From a checkpoint of a small image captioner.
Model: 21.3M parameters, 40-pixel images, encoder arch mlp_mixer, encoder norm layernorm, encoder activation gelu, encoder patch size [4, 4], encoder layers 14, encoder width 384, decoder width 128, decoder layers 12, decoder norm layernorm, decoder activation gelu.
Training: cautious_adamw at rate 0.0017, 10400 steps, batches of 128.
Data: trained on photos with spoken descriptions (Open Images, Localized Narratives), 203450 training examples, 6.5 epochs.
Rows from block 2 of the image encoder of a small image captioner, named by matrix and row number. Rows with one number belong to one neuron. Each number is 50 + 12 x the weight over its row's rms, rounded and kept within 0 to 99. All counts start at 0.
After each neuron's rows are labels from the 100 images, of 14976, where the neuron reaches its highest value: "responds to" is what is common among them; "colour at peak" is the nearest of a few named colours to the mean colour under the peak. Only what is clearly more common there than usual is listed. The data: photos with spoken descriptions (Open Images, Localized Narratives). In brackets: how many of the 100.
# fc1: MLP up (encoder.blocks.2.mlp.fc1.weight, 1536x384), inputs 128-255
# fc2: MLP down (encoder.blocks.2.mlp.fc2.weight, 384x1536, transposed), outputs 128-255

fc1.266:45 30 49 39 39 59 58 61 61 41 53 57 55 74 81 60 51 39 51 62 56 22 46 48 47 54 54 49 47 64 64 55 62 43 42 44 22 83 50 55 46 31 66 47 61 38 47 48 35 53 70 43 38 55 46 42 47 48 53 64 39 55 34 50 55 51 23 57 29 44 55 36 81 57 39 29 57 33 48 72 60 53 45 18 49 43 36 62 49 40 43 58 52 46 49 48 69 44 52 30 41 09 54 54 57 42 42 83 50 42 44 61 47 47 62 41 36 47 42 62 45 63 48 27 56 46 59 62
fc2.266:57 40 43 58 74 59 55 62 68 32 50 57 40 59 72 57 53 44 37 30 72 45 34 30 51 57 58 54 44 54 45 55 73 47 46 52 50 47 36 38 53 61 52 34 58 29 41 59 37 40 40 57 59 28 49 44 38 50 65 32 54 26 46 38 54 50 50 59 30 36 32 35 54 61 64 43 51 51 61 42 34 51 39 46 71 50 54 40 70 49 44 64 43 36 46 34 79 41 59 47 35 59 47 58 49 61 55 58 62 63 36 40 46 51 60 33 64 51 56 68 64 52 39 27 34 39 64 35
responds to: text has "wall" (40); text has "holding" (38); text has "wearing" (33); text has "man" (32)
colour at peak: pink (49)

fc1.347:36 53 50 34 61 42 48 50 57 45 31 51 59 52 44 53 46 43 50 62 47 56 44 60 46 48 50 27 44 54 58 66 63 46 52 44 41 78 46 69 54 34 54 60 53 47 52 46 54 53 67 45 64 50 60 29 56 76 29 46 35 85 43 69 60 46 46 43 49 55 68 45 45 61 58 51 65 57 41 61 43 45 56 43 31 51 42 53 43 60 32 56 59 25 75 42 81 49 57 30 50 41 47 44 74 53 67 48 38 59 44 40 65 44 51 32 37 60 33 56 14 59 48 41 47 49 50 54
fc2.347:54 66 42 27 40 64 76 61 46 50 40 50 65 63 43 65 41 53 60 42 66 48 55 55 77 31 45 52 53 57 70 45 42 54 57 53 68 65 37 61 55 47 47 35 50 69 56 38 28 64 53 32 38 47 30 62 54 35 60 42 49 53 34 49 46 58 38 43 75 42 56 53 71 83 39 61 58 49 91 63 61 47 42 51 38 37 56 25 70 44 51 47 45 37 43 48 58 42 45 48 41 58 59 59 72 59 67 56 51 47 37 51 67 38 60 43 39 55 43 57 43 62 46 60 43 48 48 46
responds to: text has "trees" (56); text has "road" (32)
colour at peak: grey (71)

fc1.727:46 51 43 61 35 53 42 67 20 51 62 70 47 64 43 54 53 72 68 69 53 59 42 69 40 47 37 36 56 57 50 50 90 48 53 48 32 81 47 48 62 55 50 75 51 39 44 40 50 60 72 65 39 45 45 28 52 79 36 49 44 74 47 63 52 55 61 46 52 37 92 41 48 49 62 46 81 29 53 54 58 48 63 18 37 49 58 48 52 40 55 62 61 41 73 69 76 46 51 53 60 56 48 68 65 48 41 76 41 55 54 43 53 57 52 47 35 59 41 47 18 58 35 53 39 48 59 58
fc2.727:36 56 63 48 63 51 67 42 46 67 64 59 53 53 47 47 31 50 56 41 57 67 66 53 51 31 62 47 39 64 70 44 46 60 57 58 53 67 50 43 55 44 41 48 48 47 57 58 44 54 41 20 29 42 38 78 44 51 57 49 49 33 31 44 53 48 66 46 62 34 62 51 56 62 37 56 69 54 49 53 55 48 45 52 44 29 60 70 67 41 22 63 43 59 47 36 56 53 51 47 47 28 63 70 55 58 59 65 56 45 48 46 53 50 57 56 33 46 38 55 45 66 20 76 57 52 51 60
responds to: text has "table" (31)
colour at peak: pink (57)

fc1.60:60 54 60 45 37 57 64 54 67 57 31 47 45 37 69 65 50 38 39 40 71 43 58 47 40 50 65 35 48 56 54 68 37 46 47 48 43 50 52 38 50 47 62 51 55 68 47 70 26 48 50 53 45 99 48 69 54 52 38 56 38 41 47 75 43 38 30 56 50 75 71 49 48 56 36 45 49 39 70 54 53 62 62 51 16 44 72 44 35 46 43 53 48 52 72 40 64 69 41 41 55 44 55 56 44 40 50 76 52 46 44 54 40 69 55 55 56 57 59 62 46 45 34 49 52 24 48 43
fc2.60:73 41 70 43 36 58 61 58 61 66 33 58 71 38 62 67 49 06 34 43 67 51 59 58 42 55 44 41 41 52 56 57 65 57 69 70 49 38 31 48 57 47 47 67 57 65 48 37 44 55 47 46 41 33 58 70 50 48 57 38 52 40 46 20 53 46 07 33 67 58 64 53 52 67 54 58 55 64 59 65 88 47 54 44 32 57 29 40 35 58 52 60 51 61 59 49 51 44 42 37 63 29 70 63 48 29 56 57 52 55 60 58 49 64 47 64 62 48 59 57 44 47 45 56 38 22 48 45
responds to: text has "plants" (28)
colour at peak: brown (69)

fc1.35:62 21 74 52 55 34 72 25 66 28 42 50 47 49 49 63 25 53 41 59 56 49 51 57 76 60 61 54 54 24 46 56 36 48 33 39 67 39 48 56 41 22 34 48 46 34 38 75 49 47 49 25 64 59 54 41 47 58 45 59 30 47 38 48 42 43 45 65 43 58 41 52 56 49 56 26 54 46 67 57 45 58 64 62 51 53 74 59 46 50 33 46 42 44 48 46 61 50 49 44 75 49 24 59 56 47 41 57 54 35 52 46 58 63 55 47 68 19 51 60 45 37 39 44 56 56 67 48
fc2.35:63 32 47 38 48 70 51 42 47 56 39 69 64 59 65 60 40 38 59 56 37 64 36 42 76 51 32 43 58 65 44 84 34 48 84 44 46 46 56 58 36 48 68 68 56 43 57 47 64 36 58 39 50 65 58 64 67 47 58 48 42 51 36 46 58 59 57 72 61 57 52 30 49 48 52 47 42 67 48 55 52 56 56 52 41 55 55 69 23 36 29 52 35 14 48 32 51 54 43 51 66 50 52 58 69 64 57 45 38 31 61 30 50 57 54 66 48 42 41 58 36 52 64 43 50 54 60 35
responds to: text has "person" (36)
colour at peak: brown (64)

fc1.65:27 52 57 77 52 43 56 49 53 50 48 47 26 57 41 59 47 52 61 40 53 55 53 66 51 57 34 43 51 58 65 38 49 55 65 53 44 84 48 53 42 58 48 62 68 58 35 51 54 32 55 35 40 52 59 52 55 48 51 59 35 63 43 47 75 56 50 54 62 55 53 68 55 62 59 56 67 43 64 66 51 22 51 12 21 49 70 43 50 67 54 57 35 50 51 56 52 41 53 55 72 51 57 55 44 36 39 79 49 66 43 25 56 73 75 57 85 51 50 45 38 59 40 62 53 47 49 65
fc2.65:40 71 53 60 60 59 58 47 43 48 42 46 54 26 39 39 65 54 49 33 52 52 35 60 37 72 54 53 62 45 51 51 64 55 57 43 45 64 54 53 57 71 65 62 62 53 38 51 41 40 57 51 39 45 65 35 45 46 66 43 39 48 51 31 66 68 66 40 51 41 39 73 56 38 50 72 42 53 61 66 44 65 50 49 58 51 62 52 56 75 62 53 63 55 55 73 37 64 38 61 51 39 24 38 38 51 33 77 40 77 53 44 63 69 55 60 54 47 59 61 47 34 46 56 35 50 60 49
responds to: text has "grass" (30)
colour at peak: pink (50)

fc1.136:48 36 44 48 19 53 47 41 45 39 51 79 46 57 46 61 50 61 69 68 50 54 56 48 39 49 49 25 52 54 48 45 69 63 51 44 51 63 47 45 62 38 73 50 42 42 56 61 49 67 51 57 57 58 43 45 66 65 26 45 23 80 46 72 43 51 42 46 50 43 64 37 49 39 62 30 41 34 57 52 57 52 43 44 21 57 72 57 35 39 43 61 61 50 66 47 64 49 41 44 69 37 45 64 52 64 80 85 54 43 61 55 43 57 61 38 46 39 44 53 23 52 46 38 51 58 61 60
fc2.136:51 47 36 54 43 44 50 29 59 48 64 63 47 61 51 38 43 78 66 66 49 62 35 53 37 50 54 41 38 47 32 61 55 69 66 63 43 59 40 56 52 61 41 61 51 49 39 59 81 62 26 44 42 26 53 62 40 53 42 46 52 40 55 52 61 62 57 42 75 31 33 50 48 26 41 43 50 43 49 20 73 42 53 48 47 42 73 84 61 34 51 44 52 39 64 59 54 48 48 63 48 48 50 72 40 53 53 74 53 51 60 40 37 48 54 57 54 57 62 18 63 57 64 46 51 56 58 29
responds to: text has "text" (26)
colour at peak: pink (33)

fc1.320:49 54 68 50 33 58 51 46 76 50 40 55 55 66 41 70 39 58 52 50 56 47 66 48 54 49 52 57 49 49 57 38 55 30 24 32 46 46 66 57 32 44 29 53 55 51 59 60 25 27 52 48 73 44 42 40 61 58 57 57 58 70 58 81 60 47 47 57 16 48 50 71 50 72 72 51 64 72 46 62 49 58 48 57 58 56 32 28 53 48 58 28 47 56 39 40 60 43 58 47 46 52 59 45 64 59 45 53 53 34 55 70 31 38 57 26 45 42 50 59 59 60 52 53 58 33 56 56
fc2.320:53 68 64 57 48 51 57 60 51 60 44 42 49 45 49 48 61 66 69 43 61 47 65 57 62 57 66 66 63 38 77 46 60 38 34 53 58 29 66 65 42 66 47 48 43 55 53 29 35 46 64 69 47 69 38 35 40 63 71 73 62 59 55 47 41 55 57 48 40 48 59 66 47 58 52 59 38 47 56 48 53 59 33 60 71 44 56 31 81 54 58 45 56 37 41 41 56 71 53 59 39 50 39 51 49 54 59 61 53 53 57 66 58 50 49 48 30 75 51 50 83 62 35 56 52 37 43 56
responds to: text has "standing" (48)
colour at peak: black (70)

fc1.703:54 47 62 54 49 53 49 51 52 63 50 60 47 82 49 61 37 46 52 49 51 22 52 59 44 67 23 58 65 46 44 76 46 29 49 55 50 62 49 81 53 21 35 82 41 46 73 50 32 50 56 38 39 44 47 64 68 39 37 53 33 73 49 57 66 50 42 52 35 48 41 64 51 55 48 39 62 52 45 43 52 42 58 43 35 43 46 42 51 44 51 44 48 53 28 31 36 37 38 41 66 49 59 50 50 50 45 62 36 47 17 35 54 36 62 47 50 43 36 44 43 65 38 61 62 35 74 54
fc2.703:41 50 30 57 60 38 37 45 60 47 59 43 34 50 54 53 26 25 52 58 46 41 64 41 40 63 63 62 30 61 58 55 67 61 48 38 53 68 34 58 56 24 45 64 40 28 41 46 57 49 46 39 50 55 48 43 37 56 39 37 66 53 73 51 53 60 42 53 24 67 47 63 34 61 69 37 34 35 61 53 60 67 55 38 49 50 52 51 31 59 56 41 40 74 35 43 65 56 43 52 60 57 66 57 67 69 55 56 66 32 56 62 51 44 70 46 62 47 32 58 45 45 92 41 48 58 50 65
responds to: text has "grass" (29)
colour at peak: grey (64)

fc1.271:30 52 46 59 39 61 63 60 40 44 33 79 56 44 47 66 50 45 48 49 52 54 67 55 47 85 36 37 52 50 54 45 68 55 55 29 34 73 62 42 59 50 46 61 80 63 46 31 43 61 78 41 40 56 56 44 37 48 46 69 30 72 09 57 72 37 51 50 47 69 61 54 56 38 52 47 40 59 72 68 48 31 41 22 32 65 51 44 40 60 36 43 42 52 53 49 48 43 52 46 53 46 52 36 45 54 39 79 53 50 49 50 52 49 64 44 64 39 59 43 49 58 55 50 61 57 48 68
fc2.271:14 45 47 57 38 46 44 51 49 40 39 52 31 46 45 53 65 54 43 34 42 51 69 60 67 56 47 35 45 45 45 49 38 56 50 37 57 43 38 47 57 54 39 51 50 51 46 47 66 53 71 49 48 41 74 53 37 51 42 42 30 44 68 26 77 67 59 50 67 64 30 61 48 47 60 67 44 42 57 45 39 47 51 48 49 48 42 72 51 58 42 51 56 67 72 74 46 52 39 41 66 41 29 43 51 27 33 47 56 70 46 49 55 50 57 65 69 58 51 26 46 35 69 43 51 62 54 53
responds to: text has "grass" (26)
colour at peak: grey (60)

fc1.482:47 62 60 60 53 51 49 48 62 55 48 54 56 43 57 53 37 47 37 24 16 63 76 36 36 50 56 56 36 54 70 10 43 47 46 47 47 43 51 42 51 55 40 54 69 60 51 40 59 60 33 44 61 54 47 53 41 63 66 52 48 34 65 61 56 58 46 59 58 85 61 56 72 53 42 45 26 62 52 46 44 61 33 39 61 40 52 39 40 96 54 21 40 45 66 43 53 53 55 56 31 53 51 36 40 42 49 62 30 51 66 49 50 76 57 50 57 54 42 50 53 46 52 57 76 45 48 31
fc2.482:47 52 30 50 65 50 36 50 45 41 51 59 42 52 44 47 39 45 36 59 59 46 68 45 46 58 62 55 45 61 64 25 50 52 50 29 51 52 41 49 55 51 37 34 47 26 61 51 52 60 56 39 48 40 57 47 23 50 57 47 26 61 59 55 50 28 43 48 19 40 60 47 42 41 59 57 35 62 31 44 28 49 45 30 39 27 59 44 45 65 60 75 26 77 45 52 66 39 56 49 41 49 62 75 44 65 53 58 63 46 44 36 52 41 49 49 44 57 61 26 38 31 50 26 67 61 50 60
responds to: text has "people" (45); text has "sitting" (34)
colour at peak: black (62)

fc1.361:52 63 48 34 46 36 47 47 67 43 39 39 51 61 55 50 57 45 53 38 39 52 40 54 30 56 52 52 63 49 64 23 63 57 53 48 71 44 38 76 37 43 58 38 55 48 57 59 57 34 65 61 40 52 49 28 27 50 67 56 56 49 55 44 39 61 45 48 39 41 49 60 66 38 45 55 36 41 82 60 59 33 69 50 60 44 54 62 60 49 49 40 53 35 59 66 56 44 36 53 65 41 39 42 51 48 29 77 18 31 63 48 51 61 50 40 51 43 37 64 62 39 60 47 45 46 58 38
fc2.361:79 41 50 63 58 49 52 40 55 51 74 55 28 65 60 49 24 41 39 63 43 44 53 44 35 59 53 72 38 58 26 45 52 46 48 61 40 38 54 42 41 37 31 45 22 56 55 67 51 49 43 47 56 64 48 40 39 50 46 67 61 53 40 47 56 72 46 49 40 35 62 63 21 34 56 40 51 69 51 40 73 57 42 45 58 54 56 75 62 35 45 59 45 66 27 33 48 55 47 44 58 34 59 67 29 55 49 48 68 46 40 43 46 49 37 54 69 41 46 55 55 57 31 43 53 55 49 45
responds to: text has "wall" (48); text has "table" (33)
colour at peak: grey (60)

fc1.672:40 38 55 43 49 63 58 59 43 41 49 70 52 58 49 63 54 66 52 69 53 57 41 66 64 70 51 58 64 44 43 52 46 58 63 48 67 45 52 57 53 56 36 54 50 45 47 58 36 66 69 39 44 54 44 58 41 38 54 56 49 50 37 52 52 49 58 56 58 51 50 54 52 38 50 44 47 50 49 55 51 40 69 40 71 71 53 60 57 43 14 40 59 20 61 55 45 45 44 45 60 42 38 48 63 52 42 52 20 39 54 15 53 47 44 47 52 29 23 51 54 55 65 43 48 58 69 48
fc2.672:59 49 54 32 59 51 48 50 52 53 50 57 67 53 83 47 65 46 42 51 63 43 47 52 32 30 59 39 55 57 52 58 45 73 29 51 49 42 45 66 49 32 67 43 45 52 38 76 70 48 66 61 54 44 32 39 32 62 46 72 62 52 43 56 45 45 40 40 47 50 62 44 44 40 34 38 64 52 42 24 65 72 55 53 47 55 37 30 44 34 47 54 56 61 44 52 44 61 38 36 40 47 78 68 59 54 53 59 49 45 65 54 45 11 56 37 47 46 17 40 45 64 63 26 50 65 38 51
responds to: text has "plants" (27)
colour at peak: pink (46)

fc1.230:30 51 50 58 56 38 49 68 40 52 52 55 48 62 42 54 51 60 49 70 52 54 49 64 51 50 50 25 45 51 68 83 69 45 62 57 45 89 53 49 46 21 56 60 46 38 57 35 52 46 58 36 50 54 69 34 72 56 33 55 32 77 51 50 61 44 49 46 50 49 67 47 50 69 58 51 67 53 43 58 48 50 45 40 33 55 52 46 45 50 48 53 49 32 65 36 67 46 64 37 43 50 55 58 75 34 67 52 35 67 29 35 63 32 63 43 39 56 37 53 14 64 53 35 53 38 62 46
fc2.230:44 62 41 33 42 57 82 56 53 62 55 62 57 47 39 63 35 41 49 39 55 47 60 51 65 40 54 59 45 48 72 35 51 55 48 52 51 53 35 47 47 45 49 51 62 53 62 36 44 53 57 30 27 72 42 56 37 42 45 58 50 46 47 53 55 68 33 35 54 56 59 54 60 89 46 55 55 56 99 51 57 49 46 46 30 40 68 41 63 45 60 57 21 52 44 34 66 56 34 46 47 61 60 54 78 50 62 62 56 45 31 44 64 53 68 48 35 53 34 53 52 65 59 34 46 52 41 55
responds to: text has "road" (29)
colour at peak: grey (76)

fc1.2:34 39 52 76 58 52 50 61 40 55 51 56 55 75 39 53 46 44 54 57 55 44 49 70 56 48 58 41 42 45 77 71 54 47 63 54 36 93 50 58 49 20 49 70 43 44 67 38 49 45 52 35 66 50 61 54 86 68 22 56 36 65 49 55 54 45 44 46 52 49 54 48 51 69 44 50 63 53 41 50 40 50 50 44 28 52 48 49 39 44 49 53 52 41 62 17 60 46 75 38 36 54 46 43 72 17 63 54 45 62 28 43 59 34 58 43 42 57 34 47 01 61 36 48 52 46 51 58
fc2.2:37 69 41 44 43 43 71 68 51 57 58 61 63 54 36 51 39 48 47 46 63 48 51 37 55 29 60 48 38 51 62 37 53 67 44 52 48 58 32 50 46 37 43 40 61 44 52 33 68 51 51 19 47 47 42 43 41 46 42 54 51 51 62 49 67 59 40 30 53 61 60 56 64 74 53 59 65 49 99 49 50 47 41 35 45 50 50 41 56 54 56 56 42 53 49 39 64 52 40 50 55 64 67 48 79 49 53 61 71 46 54 54 49 48 61 51 35 51 34 48 46 55 75 18 44 55 36 54
responds to: text has "road" (29)
colour at peak: grey (70)

fc1.582:55 59 49 82 50 55 50 55 40 37 38 43 28 62 44 50 42 66 73 38 58 48 40 81 54 43 44 52 55 50 44 33 63 47 60 55 66 58 46 65 31 56 29 47 44 75 47 74 52 30 50 68 63 54 42 60 58 70 42 52 54 70 42 59 37 61 56 42 64 45 73 62 43 50 69 56 61 47 63 58 49 45 72 49 44 59 64 41 59 51 56 42 55 51 50 63 55 57 61 54 71 49 38 63 52 52 46 61 49 36 50 24 40 58 49 56 57 54 59 57 53 39 39 61 43 45 64 42
fc2.582:35 40 68 34 64 46 62 42 40 57 49 58 69 29 36 52 56 46 58 54 73 51 54 55 47 61 54 50 77 33 51 51 62 43 57 47 59 59 78 50 59 36 47 39 50 38 46 41 37 54 48 44 26 72 39 55 56 49 49 52 47 56 40 45 44 61 76 35 51 50 79 65 48 53 49 63 47 54 63 56 50 55 58 64 69 57 59 44 54 48 36 47 41 59 61 66 28 73 14 62 55 33 48 55 55 42 62 57 53 59 61 41 48 68 51 61 44 55 55 54 65 49 38 50 65 47 62 44
responds to: text has "table" (32)
colour at peak: pink (51)

fc1.633:49 56 51 69 49 54 59 66 52 52 35 65 51 52 63 65 46 77 55 72 58 39 75 71 66 62 43 37 47 41 82 46 64 43 34 22 48 48 65 47 43 43 39 51 57 61 71 35 36 49 56 42 64 62 41 50 65 60 47 37 43 63 25 50 64 33 48 55 16 46 54 63 50 66 68 42 43 50 67 68 24 50 44 53 41 72 54 34 65 56 46 45 38 46 44 24 49 40 72 36 40 34 65 53 63 72 59 38 45 55 47 59 57 36 50 38 37 42 50 64 48 60 55 41 69 53 55 65
fc2.633:28 62 24 62 34 51 31 54 14 47 42 57 67 39 38 13 50 67 46 61 81 51 20 58 54 42 53 56 49 48 32 59 45 49 53 39 56 40 44 47 42 61 54 58 64 36 43 51 53 56 36 53 58 46 63 50 48 60 40 23 46 38 62 49 45 61 53 64 71 31 56 61 45 46 17 60 78 54 65 42 53 54 70 64 27 36 46 54 56 58 47 63 64 64 60 56 66 72 70 45 39 40 61 41 42 42 35 54 49 32 66 41 51 65 59 51 50 63 35 69 49 48 34 45 21 33 59 46
responds to: text has "grass" (28)
colour at peak: brown (68)

fc1.623:44 38 57 61 47 56 49 59 29 45 47 54 34 57 32 53 59 63 54 59 47 46 47 78 55 68 41 53 43 51 50 43 52 45 50 48 51 52 48 77 51 58 12 49 58 25 57 44 37 52 92 19 47 43 56 46 57 44 44 55 57 75 38 51 75 51 49 47 36 44 38 67 48 46 61 40 75 41 56 50 45 31 60 50 50 65 39 40 64 61 46 34 56 44 36 53 38 42 48 43 69 41 47 47 35 51 35 47 49 39 45 26 71 41 56 34 60 46 48 39 41 59 54 58 48 50 48 58
fc2.623:39 48 31 33 55 10 41 41 56 44 57 57 32 57 58 51 46 49 44 67 63 44 53 59 67 54 53 45 40 22 64 37 58 64 53 28 59 67 47 51 54 53 37 29 48 35 62 42 50 53 59 25 31 64 77 53 40 37 32 37 56 53 41 38 48 45 36 59 40 54 56 64 59 47 69 58 52 52 49 51 54 54 54 40 54 51 66 62 29 54 25 53 57 57 64 70 44 39 43 54 61 51 56 57 64 58 43 76 60 50 40 41 47 63 51 54 53 55 49 40 48 45 62 25 59 49 76 47
responds to: text has "trees" (61); text has "plants" (28); text has "grass" (27)
colour at peak: pink (26)

fc1.749:52 40 42 42 23 75 55 59 40 45 43 58 48 54 51 53 59 63 86 51 62 57 52 63 36 74 35 42 57 66 34 42 68 48 48 39 45 57 46 64 53 59 65 67 69 45 46 48 53 66 74 59 31 61 42 52 28 44 43 57 40 44 11 39 55 57 51 44 52 61 59 43 46 43 41 43 65 32 77 60 44 23 74 38 52 73 57 37 47 37 36 37 54 51 44 66 44 55 52 46 62 38 51 54 44 63 34 64 53 50 50 54 35 64 49 48 74 49 63 49 49 52 68 43 47 52 63 64
fc2.749:28 52 65 59 42 47 51 40 59 42 49 64 26 53 29 51 72 56 50 51 59 44 70 57 63 70 56 53 39 38 54 38 43 49 38 55 74 29 47 46 54 65 45 49 49 46 63 70 55 50 40 49 58 67 33 51 36 45 40 55 44 35 55 40 43 62 40 57 47 62 29 63 61 55 44 42 65 44 47 28 57 53 62 41 42 40 53 49 39 49 48 42 47 56 43 80 31 52 60 51 50 42 40 54 49 36 45 63 68 73 20 65 66 60 68 49 70 63 74 43 56 50 50 54 74 49 56 56
responds to: text has "lights" (25)
colour at peak: white (41); pink (37)

fc1.3:46 48 60 62 48 54 56 64 51 42 29 51 50 63 52 57 49 43 58 51 26 51 64 67 42 45 51 42 48 50 53 48 61 53 38 41 59 45 67 65 42 27 47 43 52 44 71 61 51 43 66 44 64 63 67 56 60 59 44 64 69 59 44 58 53 50 41 44 33 58 66 48 55 69 60 35 47 52 61 64 61 53 48 67 36 61 57 46 52 60 47 26 49 21 46 44 44 55 60 27 45 22 39 41 51 51 55 59 42 46 54 38 64 51 60 29 45 41 37 53 46 40 51 39 64 40 54 43
fc2.3:56 51 57 55 53 30 47 43 51 63 66 42 45 30 61 52 42 56 30 73 37 54 65 70 31 67 38 59 72 50 34 66 47 49 51 51 25 39 46 40 63 66 34 34 52 67 43 46 51 56 47 49 51 42 64 39 42 42 37 56 30 59 49 58 35 36 60 55 53 77 32 48 47 46 30 41 41 31 53 49 51 25 39 39 51 34 59 56 51 53 62 54 38 45 41 64 43 73 61 45 63 53 57 64 39 38 30 41 31 41 51 45 50 49 57 72 67 47 25 33 41 41 34 57 59 61 37 40
responds to: text has "lights" (25)
colour at peak: grey (60)

fc1.737:44 54 54 32 25 63 76 40 72 34 38 63 55 64 82 83 42 52 54 56 49 54 50 43 60 64 42 47 59 45 51 34 52 57 35 09 43 55 50 60 33 16 60 45 59 47 41 51 46 41 62 44 50 59 47 28 48 52 54 53 40 72 47 62 45 51 41 55 37 49 44 53 62 61 69 42 41 56 61 96 54 58 44 45 46 55 46 56 55 43 53 54 56 36 48 45 56 44 45 31 53 24 38 60 72 52 69 72 57 45 57 59 36 42 63 50 49 24 49 79 50 62 40 41 56 53 60 69
fc2.737:50 50 59 57 40 54 63 46 68 49 34 56 64 25 60 57 49 48 59 28 65 56 33 50 60 75 57 57 61 52 55 38 58 61 54 46 39 33 69 60 46 68 53 51 59 49 65 42 58 44 52 59 61 50 47 50 63 53 66 58 68 25 39 52 46 53 44 79 56 43 52 38 63 60 61 63 39 53 52 55 44 35 39 51 59 40 42 36 82 34 45 58 31 17 65 33 72 62 59 51 46 30 44 56 46 59 27 50 40 47 55 33 36 51 51 39 55 49 69 54 67 46 39 32 51 60 58 31
responds to: text has "wall" (42); text has "man" (28); text has "woman" (25)
colour at peak: brown (62)

fc1.68:53 35 62 29 42 32 74 39 71 33 52 51 49 61 93 58 44 37 57 62 48 46 48 50 59 59 56 50 48 39 54 51 52 38 35 43 34 55 48 55 35 28 67 45 60 36 40 65 35 36 68 39 43 60 43 35 39 56 53 66 53 44 39 42 41 49 41 62 28 50 46 35 84 54 49 33 51 31 58 89 52 52 55 46 46 44 49 61 52 39 42 62 53 32 47 50 71 46 42 34 50 28 47 58 63 53 46 66 50 45 50 62 40 68 55 48 47 39 42 81 47 36 48 27 56 48 57 63
fc2.68:67 42 49 52 78 56 61 53 63 36 37 65 59 50 64 49 54 40 42 32 62 57 25 36 55 52 54 42 39 51 54 56 79 53 61 50 36 39 38 39 43 68 49 23 63 38 54 44 61 40 45 52 60 36 52 58 44 56 65 42 49 54 39 43 52 53 66 65 50 41 41 23 44 54 46 51 49 43 53 45 43 53 39 44 59 56 37 46 61 49 38 67 37 19 45 22 73 49 62 52 38 60 61 53 54 53 35 45 52 46 47 26 49 42 59 39 64 38 67 63 60 47 29 32 36 46 49 37
responds to: text has "holding" (38); text has "man" (32)
colour at peak: pink (31)

fc1.577:60 53 81 61 56 35 89 44 47 34 50 42 32 44 57 50 50 60 37 52 65 49 74 52 40 62 66 53 63 21 77 36 40 53 46 43 55 41 77 34 49 59 40 42 75 53 61 45 45 41 52 30 49 54 71 47 44 45 56 85 43 46 47 37 72 42 45 70 40 49 48 64 97 32 32 53 40 50 63 52 47 40 37 45 51 63 68 38 57 66 59 59 36 46 58 42 38 55 48 48 36 48 50 51 39 37 43 45 57 40 39 49 60 48 61 42 50 31 56 50 55 39 39 54 79 49 49 74
fc2.577:43 73 58 34 47 51 53 33 59 48 73 58 50 58 48 60 77 66 33 38 61 61 58 42 45 78 41 59 48 53 65 41 45 53 42 54 59 40 57 45 38 60 53 23 63 65 52 41 56 56 41 49 46 79 62 63 65 50 54 50 37 48 47 52 46 28 33 83 50 52 44 50 56 80 19 61 39 64 56 53 43 47 28 52 33 56 61 44 64 64 59 70 53 09 58 51 47 50 48 40 54 63 36 44 63 38 54 51 49 70 43 50 57 61 49 44 63 35 42 73 46 43 62 65 61 48 57 56
responds to: text has "grass" (37); text has "ground" (25)
colour at peak: brown (70)